python train.py --norm="layernorm" --inner_norm=false --patch_size=[6, 6] --width=256 --positions="sincos" --optimizer="adamw" --lr_schedule="linear" --weight_decay=0.3
Rows from block 7, named by matrix and row number. Rows with one number belong to one attention dimension. Each number is 128 + 32 x the weight over its row's rms, rounded and kept within 0 to 255. All counts start at 0. After the name is the row's rms in percent of the matrix's.
# q: attention query, key and value (stacked) (model.blocks.7.attn.qkv.weight, 768x256, the q third), inputs 0-127
# k: attention query, key and value (stacked) (model.blocks.7.attn.qkv.weight, 768x256, the k third), inputs 0-127
q.209 128 [128 124 101 153 119 106 145 112 112 137 107 140 154 113 162 163  72 155 178  96  83 184 123  71 101 126 152 107 115 108 138 120 166 127  63 187 131 137 125 208 120  79 193 169 116  96 139  63 130  96 155 145 101  75 153 147 101 152 179   0 108  90 111 178  90 108 127  91 154 129 133 157 159 204 134 111 102 141 148 105 112 148  97 151 102 202  93  66 102 129 114 156 101 199  79 129  97 122 198  84 121 131 160 120  85 125 145 144 125 108 161 210 161 124  88 105 141 170  73 141 164 135 149 149 128 133  91 137]
k.209 124 [115 138 119 145 163 170 150 142 116 131 137 121 120 128 151 122  97 144  94 142 103 176 137 132 144 201 144 146 164 164 164  98 179 115 110 119  84 150 115 150  88  54 136 142  93 152  73 113 139 118 153 115 109 155  98 120 121 124 111  83 127 179 112 120 134 124  88 119 117 183 149 120 103 116 109 107 103 109 109 144 150 112 148  89  76 168 100 106  74 125 134 105 116 140 141  83  85  73 207 103 146 128 108  88 119 116 106  76 148 189 163 204  98 131 105 140 171  98 216 115 154  79 225 146 149 185 145 169]
q.210 127 [104 148 100 120 108 131  99 158 137 104 137 124 102 125 104  97 233 186 132 141 160 115 156 148 194 222 113 125 157 121  77 136 112 167 195 120 103  59 142  82 131 175 110 129 121 153 176 169 118 121 142 123 172 159 107 153 113 118  75 208 158 125 172  86 142 156 119 158 140 124 110 144 160 123 162 144 157 127 130 104 125 101 119 131 150  91 133 148 137 129 108  89 130  78 156 139 147 167   6 109 110 121 107 129 154 155  65  76 100 125  98   7  78 112 165 155 123 101 104  88  78  95  70  93 133 116 157 112]
k.210 131 [128 100  98 140 128 137 127 145 120 139 156 161 190 153 126 128 217  95 165 122 150 114  69 139 160 111 147 139 140 132  63  91  90 154 165 111 166  95 147  74 120 210  75  83 174  98 141 143  96 158 121 123 147 180 125 121 151 184 110 213 139  99 113 125 140 126  89 144 128 109 125 141 129  86 135 139 158  91 116  90 107 162  56 134 145 110 155 147 166 175 149 117 160  85 110 166 140 214  70 156 106 127  86 145 178 152 143 176 165 101  91 101 115  85  89 140 110 172 125 144 106 172  73 121  68 115 106 113]
q.211 103 [175 111 114 141  90 127 111 143 120  42 141 131 141 162 112 151 142  88 106 123 133  79 142 167 187 108 102 152 132 103  95 116  87 153 140  89 124  75 113 128 120 147 101 155 169 149 147 132  90 162 145  81 115 175 119 154 145 122  76 198 156 100 114  95 158 150 110 143 111 130 133  78 151  50 180 140 153  94 127 126 165 113 105 138 172  75 109 161 141 117 161 124 145  57 113 139 193 178  64 123 121 125 160 163 226 146 147 108  92 113  99  73 132 129 153 156 126 144 138  96  79 131  89 120  57 140 106 153]
k.211 108 [102  92 112 112 133  84 109  82 123 138 128 125 121 157  69  77 184  97 145 126 137  94 107 126 100 139 124 115 124  57  76 163 146 159 154 126 145 110 124 110 134 173  67 149 131  69 124 143 132 119  96 112 170 128 157 114 154 155 101 185 119  78 116 112 139 129 114 149  96  63 117 126 114  96 134 147 173 161 134 146  82 163  91 144 150 134 168 133 203 125 143  74 159  99 165 144 185 187  59 132 117 142 117 131 181 210 156 177 116 120 144 103 111 105 175 126  79 173  44 135 134 174  60 101 114 110 141 113]
q.212 091 [140 122 162 116 119 124 124 162 166  86 134 109 132 133 164 137 128  60 101 117 139 122 108 151 106 159  98 194 164 150  66 140  91 172 137 144 206 150  84 120 146  83 112 104 142 101 124  92 137 131 132 143 130 132 114 108 161  71 142 195 119 109 140 105 145 161 104 100 110 145 111 115 100  98 148 109 106 143 162 150 186  95 129 154 159 122 139 149 138 123 152 177 130  62 134 159 207  65 109 184 147 144 107 109 207 125 151 135 149  90 105 133  68 114 188  93  85 167 146 113 141 117 135  89  55 132 127 121]
k.212 096 [104 109 134  99 135 110 119 129 195 112 137 131  97  71  69 121 116  95 117  93 112 126  64 138 130  97 104 152  99  68  48 145 157 125 102 103 144 106 137 128 146 193 153  95 149  80 129 163  85  86 104 175 106  90 121  69 118 188 129 106 152 124 193 109 153 133 159 150 140  49 144 106 123 133 103 160 215 185 140 169 156 144  96 132 184 174 163 142 213 158 147 119 204 165 172 109 149 172 116  67  95 156 102 127 147 135 207 165 100 120 160 125 122  95 122 168 110 143 118 134 114 170 119 135 123 102 138  52]
q.213 109 [126 119 169 138 132 117 116 163 142 119 134 169 119 117  95 133 180 110 119 163 141 100 130 135 117 105  72 116 135 157  87 207 125 182 127  72 117 141 166  69 189 165  93 106 148 170 159 117  90 113 110 114 233 129  96 132 138  78  98 216 165 157 180 123 137 145 169 164 137  80 167  85 133 119  91 162 109 155 134 160 132 101 110 123 120  77 203 164 101 159 164 125 188  83 158 134 178 128  96 187 160 149  99 171  91 131 141  96 116 110 113  95  74 144 128 171 134  71 114 112 112 138 109 165 156 147 157  98]
k.213 114 [162 131 124 100  89 157 106 151 171 125 170 136 142 164 142 134 133 137 143 145 160  77 145 156 155  87 120 137  56 163  96 160  42 151  94 105 152  86 110 131 147 146 104  83 145 166 146 198 113 129  96 171 142 123 154 132 149  99  85 179 145 169 156 123 105 151 117 121 121  95  90 121  98 105 120 141 169 159 173 138 106 181 126 173 164  63 172 145 173 115 188 178 153  79 155 177 203 154  89 169 115 195 185 162 167 131 177 168 115  64 100 110 117 142 160 131  97 118 135 151  90 184  72 101 115 131 117  91]
q.214 090 [ 98 146 129 150 138 128 129 139 129 124 104  87 100 150 172 152  62 130 106 118 174 145 152 151 113 124 130 198 132 196 101 127 152 116 115 132 118 104  92 144  72 118 151 186 143  95  93 140 148 153 136 155  75 105 104  83 180 144 139 109 153 159  72 147 141 102 145 120  69 144 201 144 111 110 144 150 131 162 125 163  95 141 218 128 153 107 136 113 121  83 133 159 156 169 108 112 111  57 121  60 111 130  67 110  90 112 107 160 158 154 173 190  94 130 122  98 110 114 185 156 163 121 200 138 165  42  77 125]
k.214 105 [106 118 140 136  98  96 157 128 145 121 132 116  72 124 141 151  81 145 153  71  80 124 120 133 123  84 137  99 168 104  40  82 164 158  88 139 176 126 115 166 193 117 152 121  89  93 175  83 112 133 135 133  84 107 121 127  68 153 146  83  93 104 154 147 139 123 184 115 154  69 118  90 197 137 133 139 174 142 126  95 125 157 127 122 110 174 110 124 173 137 116 158  50 139 151 106  53 115 239  87 122 119  92 160 125  73 148 129 158 152  86 137 122 128 128 148 116 139 105 130 157  90 130 173 153 166 118 116]
q.215 091 [ 89 121  94 137 124 111 146 112 165 154 118  84 139 105 119 106 165 141  87 118 135 163  49 135 177 182 153  77 180 151 134 133 157  91 154 112 128 146  87 137 116 115  58 152 106  81 138 109 131 115 113 142 209 128 128  88 134 192 129  83 118 154 126  81  71 148  79  92 127 121 177 109 139 201 149  89 156 101 143 152  97  89  55 104 176 133 150 137 116 151  99 127  95 163 166 122 208 162 151 144 139 112 131  67  98 126 105  29  88 187 173 123 154 123 150 145 139 128 148 125 141 158 139  78 122 152 152 131]
k.215 099 [ 82  77 136 121 134 119 107 119 159 122 157 172 225 116 116 120 158  84 143 139 129 127 113 109 163 148 165 140 142 102  79 105 155 105 122 189 173  68 107 203 141 153 162  72 119  80 123 182 146  96 165 159 113  94 114 131  79  83 127 153 196 114 138 126 145 167 162  94 228 171 148  95 120 144 168 113 118 130 131  89 170 158 108 160 163 133  95 122 125 115 137 147 113 136 161 147 154 117  86 168 130 137 110 170 195 112 125 189 154  57  94 130 154  94 121 129 118 115  56  95 148 115 127 149 101 152 141 115]
q.216 100 [164  84 143 147 172 137 169  94 109 174 160 142 181 121 111 123  40 135  99 120 137 133 118  82 130 178 165  94 140  75 174  97 188  36 141 152  87 144 121 117 137 133 136 123 116  69 128 149 156  95 138 129 141 155 159 136  47 139 147  92 101 134 121  77 172 132 140 138 151 134 122 116 123 120 135 125 109 119 169 169  98 114 107  89  81 172 143 128  77 135 118 122  81 158  96  86 101 108 166 112  88 114 119 133 132 131 101 119 126 131  91 212 144 121 126 111 130 192 118 154 170 111 162 118 169 140 119 140]
k.216 106 [ 80 119 161 154  93 174 156 169 122  78  89  87  86 118 139 170  89 143 107 120 121 185 101 100 134 106 114  82 151 125 168  89 187 102 150 128 129  98 171 161 107  84 152 154 102 142 135  81 129 167 121 135  80 170 120 154 133 134 152 120 142 115 132 190 125  38 113 122  98 170 135 134 129 122 165 163 132  87 120 123 181 113 156 109  87 151 106 139 183 140  79 139 105 155  90 103  57 100 155  89 136  88 117  84  79  95  98 160 146 115 150 160 127 153 146  86 129 124  89 134  66  79 156 123 166 116  79 181]
q.217 093 [143 114 117 151 180 161 165 164 112 149 155 150 116 137 158 129 216 137 176 159 198 156 123 134 177 102 108 107 150 110 150 111  74 104 150  89 142  54 161 103 132 199  82 113 150 148 143 147 107 219  92 184 144 177 102 148 105 104 113 145 151 131 123  91  70 171 172 123 143 118 144 163 109 133 131  96 144  82  95 121 110 111  94 178 138  85 138 164 116 127 122  83 182 130 158 138 104 192 138 176 140 119 139 145 175 104 140 160 138 149 132  90 147 119  94 160 170 109 143  99 125 157 105 118 128 108 133 128]
k.217 087 [137  76 109 114  92 141 135 130 110 163 134 164 155 182 128 106 163 131 140  90 154  64  72 122 106 138 197 122 156 114  91 123  98 153 162 156 132 154 129  94 122 169 135  90 163 121 171 132 152 148 150 112 106  89 138 125 100 152 164 127  73 113 118 112 151 152 139 195 122 199 115 139 156 135 134 148 116  94 126 103  91  80  82 144 135  57 150 159 121 127 120 139  90 114 159 186 174 162  12 152 117  90 131 118 142 144 142 161 130 100 142  77 154 119 137 153 145 110  99 130 161 184  53  98 128  96 167  94]
q.218 101 [125 178 141 130  99 144 106 137 127 124 131 106 113 142  87 133 210 153  93 175 136  90 172 124 162 167 106 149 108 162 125 255 105 138  73  75  93 133 131 102 137 145  64 115  92 156 127 175 110  97  97 121 197 152 154 168 153  91 128 152 213 207 144  93 141 140  95 149 132  46 162 100 162 107 125 125 160 127  78  86  89 144 139 109 127  76 136 106 117 128 166 147 174  78 120 110 137 106 121 152 150 162 140 129 134 172 100  94 163 146  80 128 140 141 163 171 100 109 165 100  81 139  70 153 127 158 141 138]
k.218 106 [128 148  85 118 126 128 108 133 130 136 181 136 163 159 130 145 171 126 167 167 149 108 159 163 134 132 104 120  73 148  95 157  70 178 138 130 187 126 111 120 159 133 117 113 160  98 123 113  79 132  82 147 215 132 134 119 148 107 125 185 152 145 111 180  83  90 127 121  88 148 159 121 141 131 112 157  62 136 104 104 140 131  86 165 154   0 126 145 162 170 140 109 139 120 116 175 188 141  39 131  98 189 154 174 166 145 116 138 107 116 105 100  94 177 161  98  96 109 103  94 116  95 108  91 125 151  87  62]
q.219 083 [ 95  99 113 130 148 107  88 123 172 153 153 119 146 118 114 148 124 142 210 187  88 106 141 166  97 112 128 114 134 129  46 156 112 177  85 156 175 141 118 165 148 117 105  62 142 136 172 106 113  47 120 235 120  56 140  82 135 176 127 104 152 135 146 142 110 127 112 160 152 146 165  94 104 162 174 164 135 141 140 124 148 136  77 170 123 171 132 137 142 128 171 188 126  83 161 170 125  82 116 145 176 147 103  67 142  92 172 133 168 148  63 165 115 152 188 120  72 110 134 100 114 169 162 138 125  73 118  66]
k.219 080 [164 166 143 145 104 137 154 141 126 146 129 201 137  71 158  96  91 159 119  70 196 205 101 119 180 134 128 151  66 151 109  94 151 146 137  71 110 125 142  87  95 121 156 107 115 172 100 117  82 128 110  97 110 123  85 127 125  83 117 151 142 137 148 162 127 174 122 141 134 110 133 136 120 124 102 113 126 163 128 135 164 106 107 178 209 148 194  72 109 109 183 119 129 124 161  82 146 165 169  97 163 153  96 141 165 145 177 131 194 151 142 120 101 104  56 146 133 104 126 141  88 106 184 142 111 157 114 109]
q.220 087 [154 177 119  82 129 127  75  80 151 108 132 158 112 187  89  95 104 114  56 197 139 109 157 149 123  86 152  90 116  74 115 144 109 181 138 118 112 142 147  63 144 171 175 160 187 166 141 120  99 120 138  86 136 131 124  89 168  82  91 191 134  96 135 170 140 143 130 154 170 111 124 114  64 114 103 151 108 165 129 144 186 153 130  59 156  92 140 164  97 147 125 174  84 112 181 112 164 120  88 150 119 122 199 111 133 138 136  92 137 161 160  99 103 148 153 102  52 119 138 122 101 119 145 105  68  84 120  88]
k.220 106 [140 132  97 129 136  93 121 114 127 118 110  67 123 107  89 123 120 113 113 155 151 109 133 165 113 146 112 153  89 179 178 171  57  96 136 117 113 141 143 120 108 170  36 110 156 150 123 186 108 130 110 156 196 172 121 176 103 142 198 180 135 169 125  99 115 122 121 156  97 122  72 161  82 121 146 161  91 129 128 159 128 167 148 187 145 100 167 180 161 177 156 104 175  85 126 117 178 141 120 153 119 182 113 106 127 167 122  87  77 132 128  81  88  64 136 151 129 173 131 150  80 133  63 138 119 161 173 148]
q.221 092 [149  98 106 112 112 113 119 133 150 143 146 163 177 109 147 122 192 127 111 146 141 141 116 103 122 190 127 167 190 113 155  51 143 116 140 144 130  85 118 129  47 155  97 122  88 117 124 152  99 139 107 127 144 147 109 138  25 151  73 154 195  94  92  79 143 111  99 167 163 149 174 162 120 129 187  91  75  98 133  91  98 134 128  71 123 122 187 146 127 114  89  77 175 169 124 129 111 120 160 189 190 116 138 121 137 144 105 143 126  88 127 109 156  78 132 135 112 130 105 106 133 120 144 133  92 145 156 132]
k.221 100 [ 91 162  77 123 149  83 139 122 116 167 117 109 174 161 135  88 200 144 133 156 117 157 142 145 138 164 119 132 171 114 190 126  65 150 185 155 104 113 184 144 162 162 154 143 131 120 150 126 164 154 118 127 152 119 111  95 104  92 159 124  91 155 176 135  95 154 114 138 127 140 135 150  86 164 134  90 117  91 123 137 119  52 103 169  63  88  93 126  74 129 124 105  65 119 126 144 166 180  74 112 135 141 163 109 155 184 129  77  92 145 135 122 142 107 149 159 218 137 148 108  82 120 116 109 111 115 161 158]