{"model": "image diffusion model", "dataset": "photos of arthropod specimens (BIOSCAN-5M)", "train_examples": 97500, "image_size": 48, "horizontal_flip": false, "conditioning": "none", "arch": "dit", "objective": "epsilon", "cond_dim": 192, "norm": "layernorm", "hidden_act": "gelu_tanh", "mlp_ratio": 4, "head_dim": 32, "fused_qkv": true, "qk_norm": true, "inner_norm": false, "patch_size": [6, 6], "layers": 10, "width": 256, "positions": "sincos", "optimizer": "adamw", "learning_rate": 0.00083, "beta1": 0.9, "beta2": 0.999, "eps": 1e-06, "max_grad_norm": 5.0, "cautious_weight_decay": true, "ema_decay": 0.999, "max_steps": 15000, "batch_size": 64, "epochs": 9.8, "lr_schedule": "linear", "final_lr_fraction": 0.1, "warmup_steps": 750, "weight_decay": 0.3}
Rows from block 7, named by matrix and row number. Each number is 50 + 10 x the weight over its row's rms, rounded and kept within 0 to 99. All counts start at 0. After the name is the row's rms in percent of the matrix's.
# ada: adaLN modulation (shift, scale and gate of each sublayer stacked) (model.blocks.7.ada.weight, 1536x192), inputs 96-191
ada.1498 066:55 56 75 65 58 55 56 51 46 53 51 61 53 47 55 64 61 39 80 51 76 51 39 58 56 54 65 50 50 39 47 40 46 37 50 54 40 38 45 48 48 69 46 59 51 46 52 52 75 51 48 36 40 57 41 45 40 17 45 56 48 41 40 70 57 54 60 41 52 41 49 55 40 54 51 50 62 62 58 52 41 53 57 40 64 54 62 67 53 56 57 51 65 62 54 55
ada.1499 058:62 58 67 66 52 52 57 53 49 53 56 58 58 54 56 74 58 38 73 60 77 54 47 62 54 61 67 56 47 52 58 42 47 42 42 52 43 42 52 46 46 72 47 61 52 44 52 58 69 46 54 36 53 49 47 41 33 41 49 60 60 41 39 66 53 59 56 46 56 55 58 61 41 52 50 53 67 66 56 62 41 54 51 45 66 59 63 61 60 59 59 52 68 64 49 59
ada.1500 054:56 60 75 65 59 55 56 52 53 56 56 42 49 47 60 61 59 40 77 57 79 53 49 57 59 55 65 51 52 44 55 39 47 42 55 54 42 46 46 47 49 73 47 58 54 45 54 59 69 52 50 36 41 50 47 46 40 24 52 57 48 40 36 65 59 53 53 41 55 48 49 56 39 55 49 52 60 61 59 51 45 53 55 43 65 57 65 69 57 60 61 53 69 62 47 54
ada.1501 056:53 62 64 65 55 58 58 49 42 56 48 25 61 48 62 53 62 42 60 56 79 46 44 52 51 54 65 53 55 30 41 36 53 27 20 61 42 50 47 51 52 71 51 57 53 50 53 58 62 54 44 36 58 52 48 51 42 18 52 59 38 26 47 59 53 51 68 51 57 44 53 58 48 44 51 55 52 55 52 42 50 60 49 55 54 51 69 70 52 52 57 56 69 71 51 49
ada.1502 069:43 56 72 62 54 50 57 44 45 50 54 58 46 40 55 62 56 36 78 60 69 54 46 55 59 49 64 48 54 40 43 43 46 43 42 53 36 40 43 58 47 62 44 58 50 42 54 53 70 49 44 34 47 54 42 41 40 14 46 52 52 42 39 71 55 53 62 48 51 50 48 57 45 47 51 49 64 64 57 42 39 54 53 51 67 48 61 69 53 66 61 53 60 62 55 54
ada.1503 048:30 40 25 32 32 45 41 45 37 36 42 44 42 43 45 42 38 54 41 41 20 54 60 40 40 39 31 43 49 53 42 60 48 39 39 46 48 55 40 55 46 30 50 39 42 53 43 43 23 49 46 56 60 43 48 54 52 50 45 40 54 63 51 37 39 44 52 57 43 44 46 42 55 47 46 51 40 40 39 39 45 47 43 52 45 38 37 41 43 56 38 48 32 38 57 42
ada.1504 053:71 42 29 39 45 46 51 58 54 47 47 57 35 50 43 42 44 63 33 37 17 51 54 39 38 44 41 43 45 63 58 57 53 51 50 43 63 60 52 48 40 29 51 36 46 55 43 45 28 49 52 68 58 30 53 59 42 44 53 46 49 42 51 34 35 43 52 59 47 42 54 42 56 55 43 46 41 40 42 58 57 47 40 59 33 49 34 36 37 56 38 52 33 34 50 41
ada.1505 062:22 46 25 49 38 45 49 46 31 44 53 51 45 38 50 53 44 40 55 56 41 61 59 37 36 38 49 45 54 50 42 58 46 42 41 45 31 46 46 54 37 42 40 38 31 43 40 47 37 40 44 37 56 35 41 47 35 13 44 46 50 34 36 45 45 40 64 54 41 42 64 43 49 54 39 46 44 42 39 31 43 52 29 57 54 29 49 62 46 64 51 46 43 50 55 37
ada.1506 071:44 45 22 42 43 48 53 38 45 42 43 44 44 48 47 37 45 56 37 41 25 42 47 35 36 39 42 44 55 46 41 60 53 45 34 46 54 59 43 57 42 31 52 30 35 53 39 44 30 51 44 59 57 35 52 54 46 43 52 49 39 66 56 29 42 38 50 57 45 41 45 37 60 49 40 47 36 31 38 43 56 50 34 63 37 37 41 41 35 44 40 49 33 41 56 35
ada.1507 057:44 42 18 37 49 49 41 52 54 52 50 56 42 50 42 37 41 59 28 42 20 59 60 41 45 46 31 46 41 69 48 53 53 61 61 47 57 52 58 61 48 30 56 39 42 51 45 46 24 49 51 53 49 42 48 55 56 73 50 48 50 49 58 31 46 46 38 49 45 60 56 43 58 39 44 49 36 36 43 56 58 46 45 52 37 45 35 35 46 60 42 46 31 38 49 40
ada.1508 044:39 48 73 56 44 44 54 40 51 43 45 73 39 36 44 48 51 40 60 49 38 58 48 49 49 33 56 36 52 47 39 39 44 52 61 43 38 47 54 40 43 38 43 49 51 45 48 38 63 55 39 51 50 51 48 46 42 05 52 46 60 55 40 61 51 42 60 50 48 59 53 44 40 88 48 37 57 54 51 34 44 43 46 49 60 39 46 68 42 47 50 48 40 37 52 50
ada.1509 056:62 64 74 62 60 55 57 59 58 56 45 64 67 56 61 58 61 50 60 60 84 48 56 65 60 63 60 61 49 43 60 44 54 48 67 58 54 47 52 52 60 80 53 63 60 51 56 62 60 51 54 47 46 56 50 52 49 67 51 59 52 46 52 61 54 54 53 45 59 43 49 63 46 62 56 58 56 60 62 56 46 54 59 50 56 64 64 56 65 52 59 57 72 67 48 59
ada.1510 046:60 57 78 64 55 52 51 49 52 57 53 38 43 47 58 54 60 40 63 58 80 50 36 55 52 56 63 52 52 46 49 39 45 44 35 50 40 48 49 44 51 68 45 53 52 42 53 58 80 49 51 40 43 51 48 41 43 25 48 53 46 61 36 66 53 52 45 45 54 59 50 60 34 54 52 52 57 59 53 51 41 45 53 38 66 54 68 55 56 30 67 50 71 65 53 53
ada.1511 053:50 62 76 65 62 56 55 52 59 55 52 48 55 52 57 68 59 47 74 55 78 43 48 65 59 55 66 51 54 45 51 38 51 53 59 56 44 35 58 45 53 71 49 61 51 49 58 55 78 54 51 43 43 56 46 46 45 43 52 56 55 47 35 63 61 56 59 39 60 54 58 55 43 61 53 59 65 58 65 49 44 59 60 43 63 54 65 63 59 48 59 54 67 64 50 56
ada.1512 046:54 59 68 64 54 50 52 47 41 52 57 61 50 48 56 60 56 34 69 58 78 51 50 56 59 55 58 54 48 42 51 41 46 46 40 54 39 41 52 49 54 70 45 63 56 44 52 58 76 51 52 33 44 59 42 42 56 21 51 53 45 37 38 65 64 58 70 42 56 55 52 59 38 34 54 51 62 57 51 54 44 52 58 43 61 56 65 71 56 69 57 49 67 66 44 56
ada.1513 038:31 38 24 39 40 44 44 55 53 37 53 43 32 44 42 47 34 46 39 46 21 54 53 39 39 38 36 43 45 61 46 56 45 63 54 39 43 44 59 53 37 29 47 33 42 44 39 35 35 42 49 54 56 32 46 54 31 26 44 44 63 56 58 34 45 45 53 53 38 59 63 44 55 67 42 33 42 39 47 41 50 44 35 54 45 38 33 52 43 55 36 47 25 33 49 37
ada.1514 049:34 40 23 37 39 49 42 50 41 41 47 42 39 38 41 41 39 55 38 47 18 55 59 42 42 37 36 38 46 53 44 63 48 50 28 44 52 64 50 57 42 25 51 38 41 55 46 45 25 48 42 51 56 44 47 55 48 40 54 43 45 52 58 35 45 42 43 54 44 44 59 43 60 52 45 50 40 35 42 39 55 50 43 59 43 36 38 56 40 46 42 47 31 38 50 38
ada.1515 050:42 44 20 39 45 46 47 55 57 43 42 58 36 45 46 39 39 57 31 46 24 53 58 35 36 40 41 46 46 60 55 51 51 50 44 44 55 53 52 49 43 34 53 31 35 52 35 45 34 49 44 65 51 36 50 58 46 60 53 47 47 50 54 23 34 38 49 48 47 47 51 37 56 63 39 52 36 31 41 47 50 42 36 57 28 38 40 44 40 35 36 47 37 42 50 35
ada.1516 065:75 60 77 63 56 49 51 51 51 58 54 65 55 56 55 62 62 48 62 53 73 60 52 61 61 61 62 55 45 57 63 44 50 55 65 53 50 44 54 46 54 65 50 66 65 51 57 57 61 53 57 40 43 53 49 43 43 41 53 54 56 39 40 70 58 61 45 45 57 57 57 62 37 45 61 50 64 71 57 65 37 48 60 43 64 67 60 65 59 64 57 53 66 59 46 62
ada.1517 039:60 58 67 56 58 51 54 57 43 63 46 82 60 49 58 50 58 50 53 51 84 35 46 59 63 60 55 57 48 46 55 37 47 45 51 57 55 53 43 58 60 74 51 60 62 52 56 62 58 54 54 43 43 59 53 45 51 47 48 53 54 32 43 59 62 57 65 41 57 57 45 59 46 37 57 55 47 68 47 55 54 57 60 46 46 61 67 54 60 52 48 53 73 66 49 55
ada.1518 056:75 65 75 60 60 58 56 57 49 57 47 42 57 60 63 55 61 54 65 53 79 53 44 58 55 61 66 57 52 49 57 37 56 48 73 61 57 46 60 42 57 76 57 60 59 56 55 61 64 62 55 46 52 56 58 54 58 72 59 60 45 46 46 60 49 59 46 51 63 55 58 63 48 45 59 60 53 59 53 64 51 58 56 46 53 63 64 42 56 50 54 62 74 66 51 55
ada.1519 061:70 62 75 65 58 55 56 48 43 54 55 70 59 59 59 60 64 49 66 53 80 49 42 56 57 59 69 55 57 41 54 38 49 46 37 57 46 47 51 45 53 73 49 57 57 52 55 57 72 57 52 39 46 56 48 46 43 37 51 59 54 47 41 66 58 57 56 48 59 48 52 57 45 57 54 53 60 60 58 61 44 59 56 45 63 60 68 61 55 54 61 57 70 65 53 58
ada.1520 054:64 44 29 35 47 45 53 65 56 48 45 44 50 57 45 45 44 68 33 41 23 47 52 45 41 52 38 53 51 61 63 58 59 50 52 47 67 64 57 45 50 33 56 43 49 61 49 46 30 52 57 69 60 41 59 61 42 81 54 50 56 63 61 36 39 50 51 62 48 48 56 47 57 62 51 48 44 46 51 62 57 46 46 57 33 55 37 37 46 50 41 52 33 38 46 46
ada.1521 058:53 60 75 65 53 52 52 45 47 54 53 46 53 49 57 61 60 44 60 64 83 51 46 57 56 55 64 53 56 38 45 43 45 49 43 53 40 39 57 56 54 74 46 53 53 47 59 56 75 53 50 33 48 66 45 42 58 38 50 49 53 32 39 67 59 59 68 47 56 47 52 62 47 47 58 59 61 57 52 50 41 56 59 50 60 55 66 65 55 42 63 51 71 70 48 57
ada.1522 063:70 62 69 57 54 61 55 49 59 58 49 42 64 62 60 52 59 59 52 53 80 41 46 55 53 63 62 61 53 44 64 45 53 50 51 59 62 56 53 38 57 77 58 49 57 56 56 62 66 57 59 54 48 53 54 52 62 93 55 60 51 42 51 52 52 55 56 52 61 43 39 58 57 51 55 59 54 55 53 66 53 58 55 54 51 63 64 49 57 42 52 55 71 67 43 56
ada.1523 055:42 62 75 66 54 56 58 46 50 46 45 55 55 47 57 61 61 39 72 50 79 42 45 60 56 52 66 48 54 33 46 39 47 43 57 54 40 42 51 58 49 70 46 55 58 47 55 54 75 52 46 44 40 56 40 46 50 24 50 60 53 50 39 69 60 52 60 43 53 37 45 58 45 62 49 52 65 60 55 41 41 61 61 44 59 54 65 55 52 55 55 55 66 62 55 54
ada.1524 060:58 57 64 62 62 52 55 57 52 53 58 57 60 57 56 64 56 44 73 56 80 50 46 64 59 63 63 57 47 52 59 43 46 47 52 49 46 43 52 43 49 73 46 62 55 46 56 59 66 47 55 34 52 55 43 40 39 37 47 56 63 37 39 68 57 58 55 42 52 54 60 60 41 52 52 56 64 65 62 60 40 58 55 41 64 60 64 69 62 66 61 47 70 66 50 57
ada.1525 068:64 45 32 36 52 50 42 53 58 56 57 46 52 68 47 46 44 62 24 48 38 56 58 47 51 61 41 62 47 62 62 70 50 65 55 50 63 58 62 49 59 44 54 46 55 55 53 47 31 49 63 62 52 51 55 53 59 81 54 48 59 46 62 39 51 55 46 55 47 59 56 53 57 45 57 49 49 44 47 64 58 51 51 54 43 61 42 44 55 43 49 46 43 43 42 54
ada.1526 056:46 40 18 37 34 46 49 43 51 43 42 45 34 43 40 42 41 53 31 43 20 46 49 35 36 39 41 44 43 51 47 62 47 47 43 39 47 55 46 48 41 23 46 32 42 49 40 41 27 45 46 59 58 41 52 52 40 29 48 41 47 58 53 36 43 37 41 59 41 46 54 43 53 44 46 44 42 35 39 44 52 45 37 59 37 40 38 46 40 40 46 40 32 36 55 39
ada.1527 080:79 51 25 41 47 51 47 58 55 54 49 43 51 72 52 42 49 65 27 50 46 55 53 47 48 67 41 63 43 61 62 57 54 56 52 53 65 55 56 50 57 54 57 45 54 57 48 56 26 53 61 58 51 46 54 55 57 82 53 51 50 47 57 36 44 54 43 58 54 56 52 56 59 40 54 56 40 49 42 73 55 52 49 54 35 65 48 28 54 50 44 54 53 54 45 50
ada.1528 068:64 58 83 62 59 56 57 56 56 53 48 49 68 57 58 56 62 44 59 55 80 43 44 62 59 60 64 58 53 42 57 41 49 52 54 57 52 43 59 37 58 74 54 65 59 54 59 55 81 57 55 45 44 65 53 45 64 64 51 58 56 52 50 65 54 64 47 44 60 44 57 58 41 46 62 54 61 62 64 62 46 53 67 41 51 64 60 55 57 39 55 53 68 62 38 66
ada.1529 064:56 59 69 63 61 60 46 55 54 60 59 60 58 54 62 60 59 43 70 60 79 59 49 63 64 58 60 55 52 50 54 50 41 56 65 53 45 40 55 54 54 71 48 68 62 47 58 57 65 51 54 34 46 61 48 44 58 46 46 57 63 40 42 70 65 56 47 41 54 50 56 58 43 53 58 49 57 66 57 53 45 58 63 44 69 60 65 61 61 57 62 54 65 62 48 59
ada.1530 046:50 65 62 59 54 63 57 55 51 58 51 46 64 53 64 49 61 58 51 54 89 34 40 58 52 60 61 56 54 42 56 34 53 50 50 59 59 54 50 39 58 81 56 54 60 53 56 63 62 56 51 50 45 57 57 50 61 81 51 57 49 52 57 52 51 55 30 47 60 45 44 57 52 63 57 60 49 56 53 54 53 60 55 48 48 58 70 36 59 43 54 55 73 72 43 53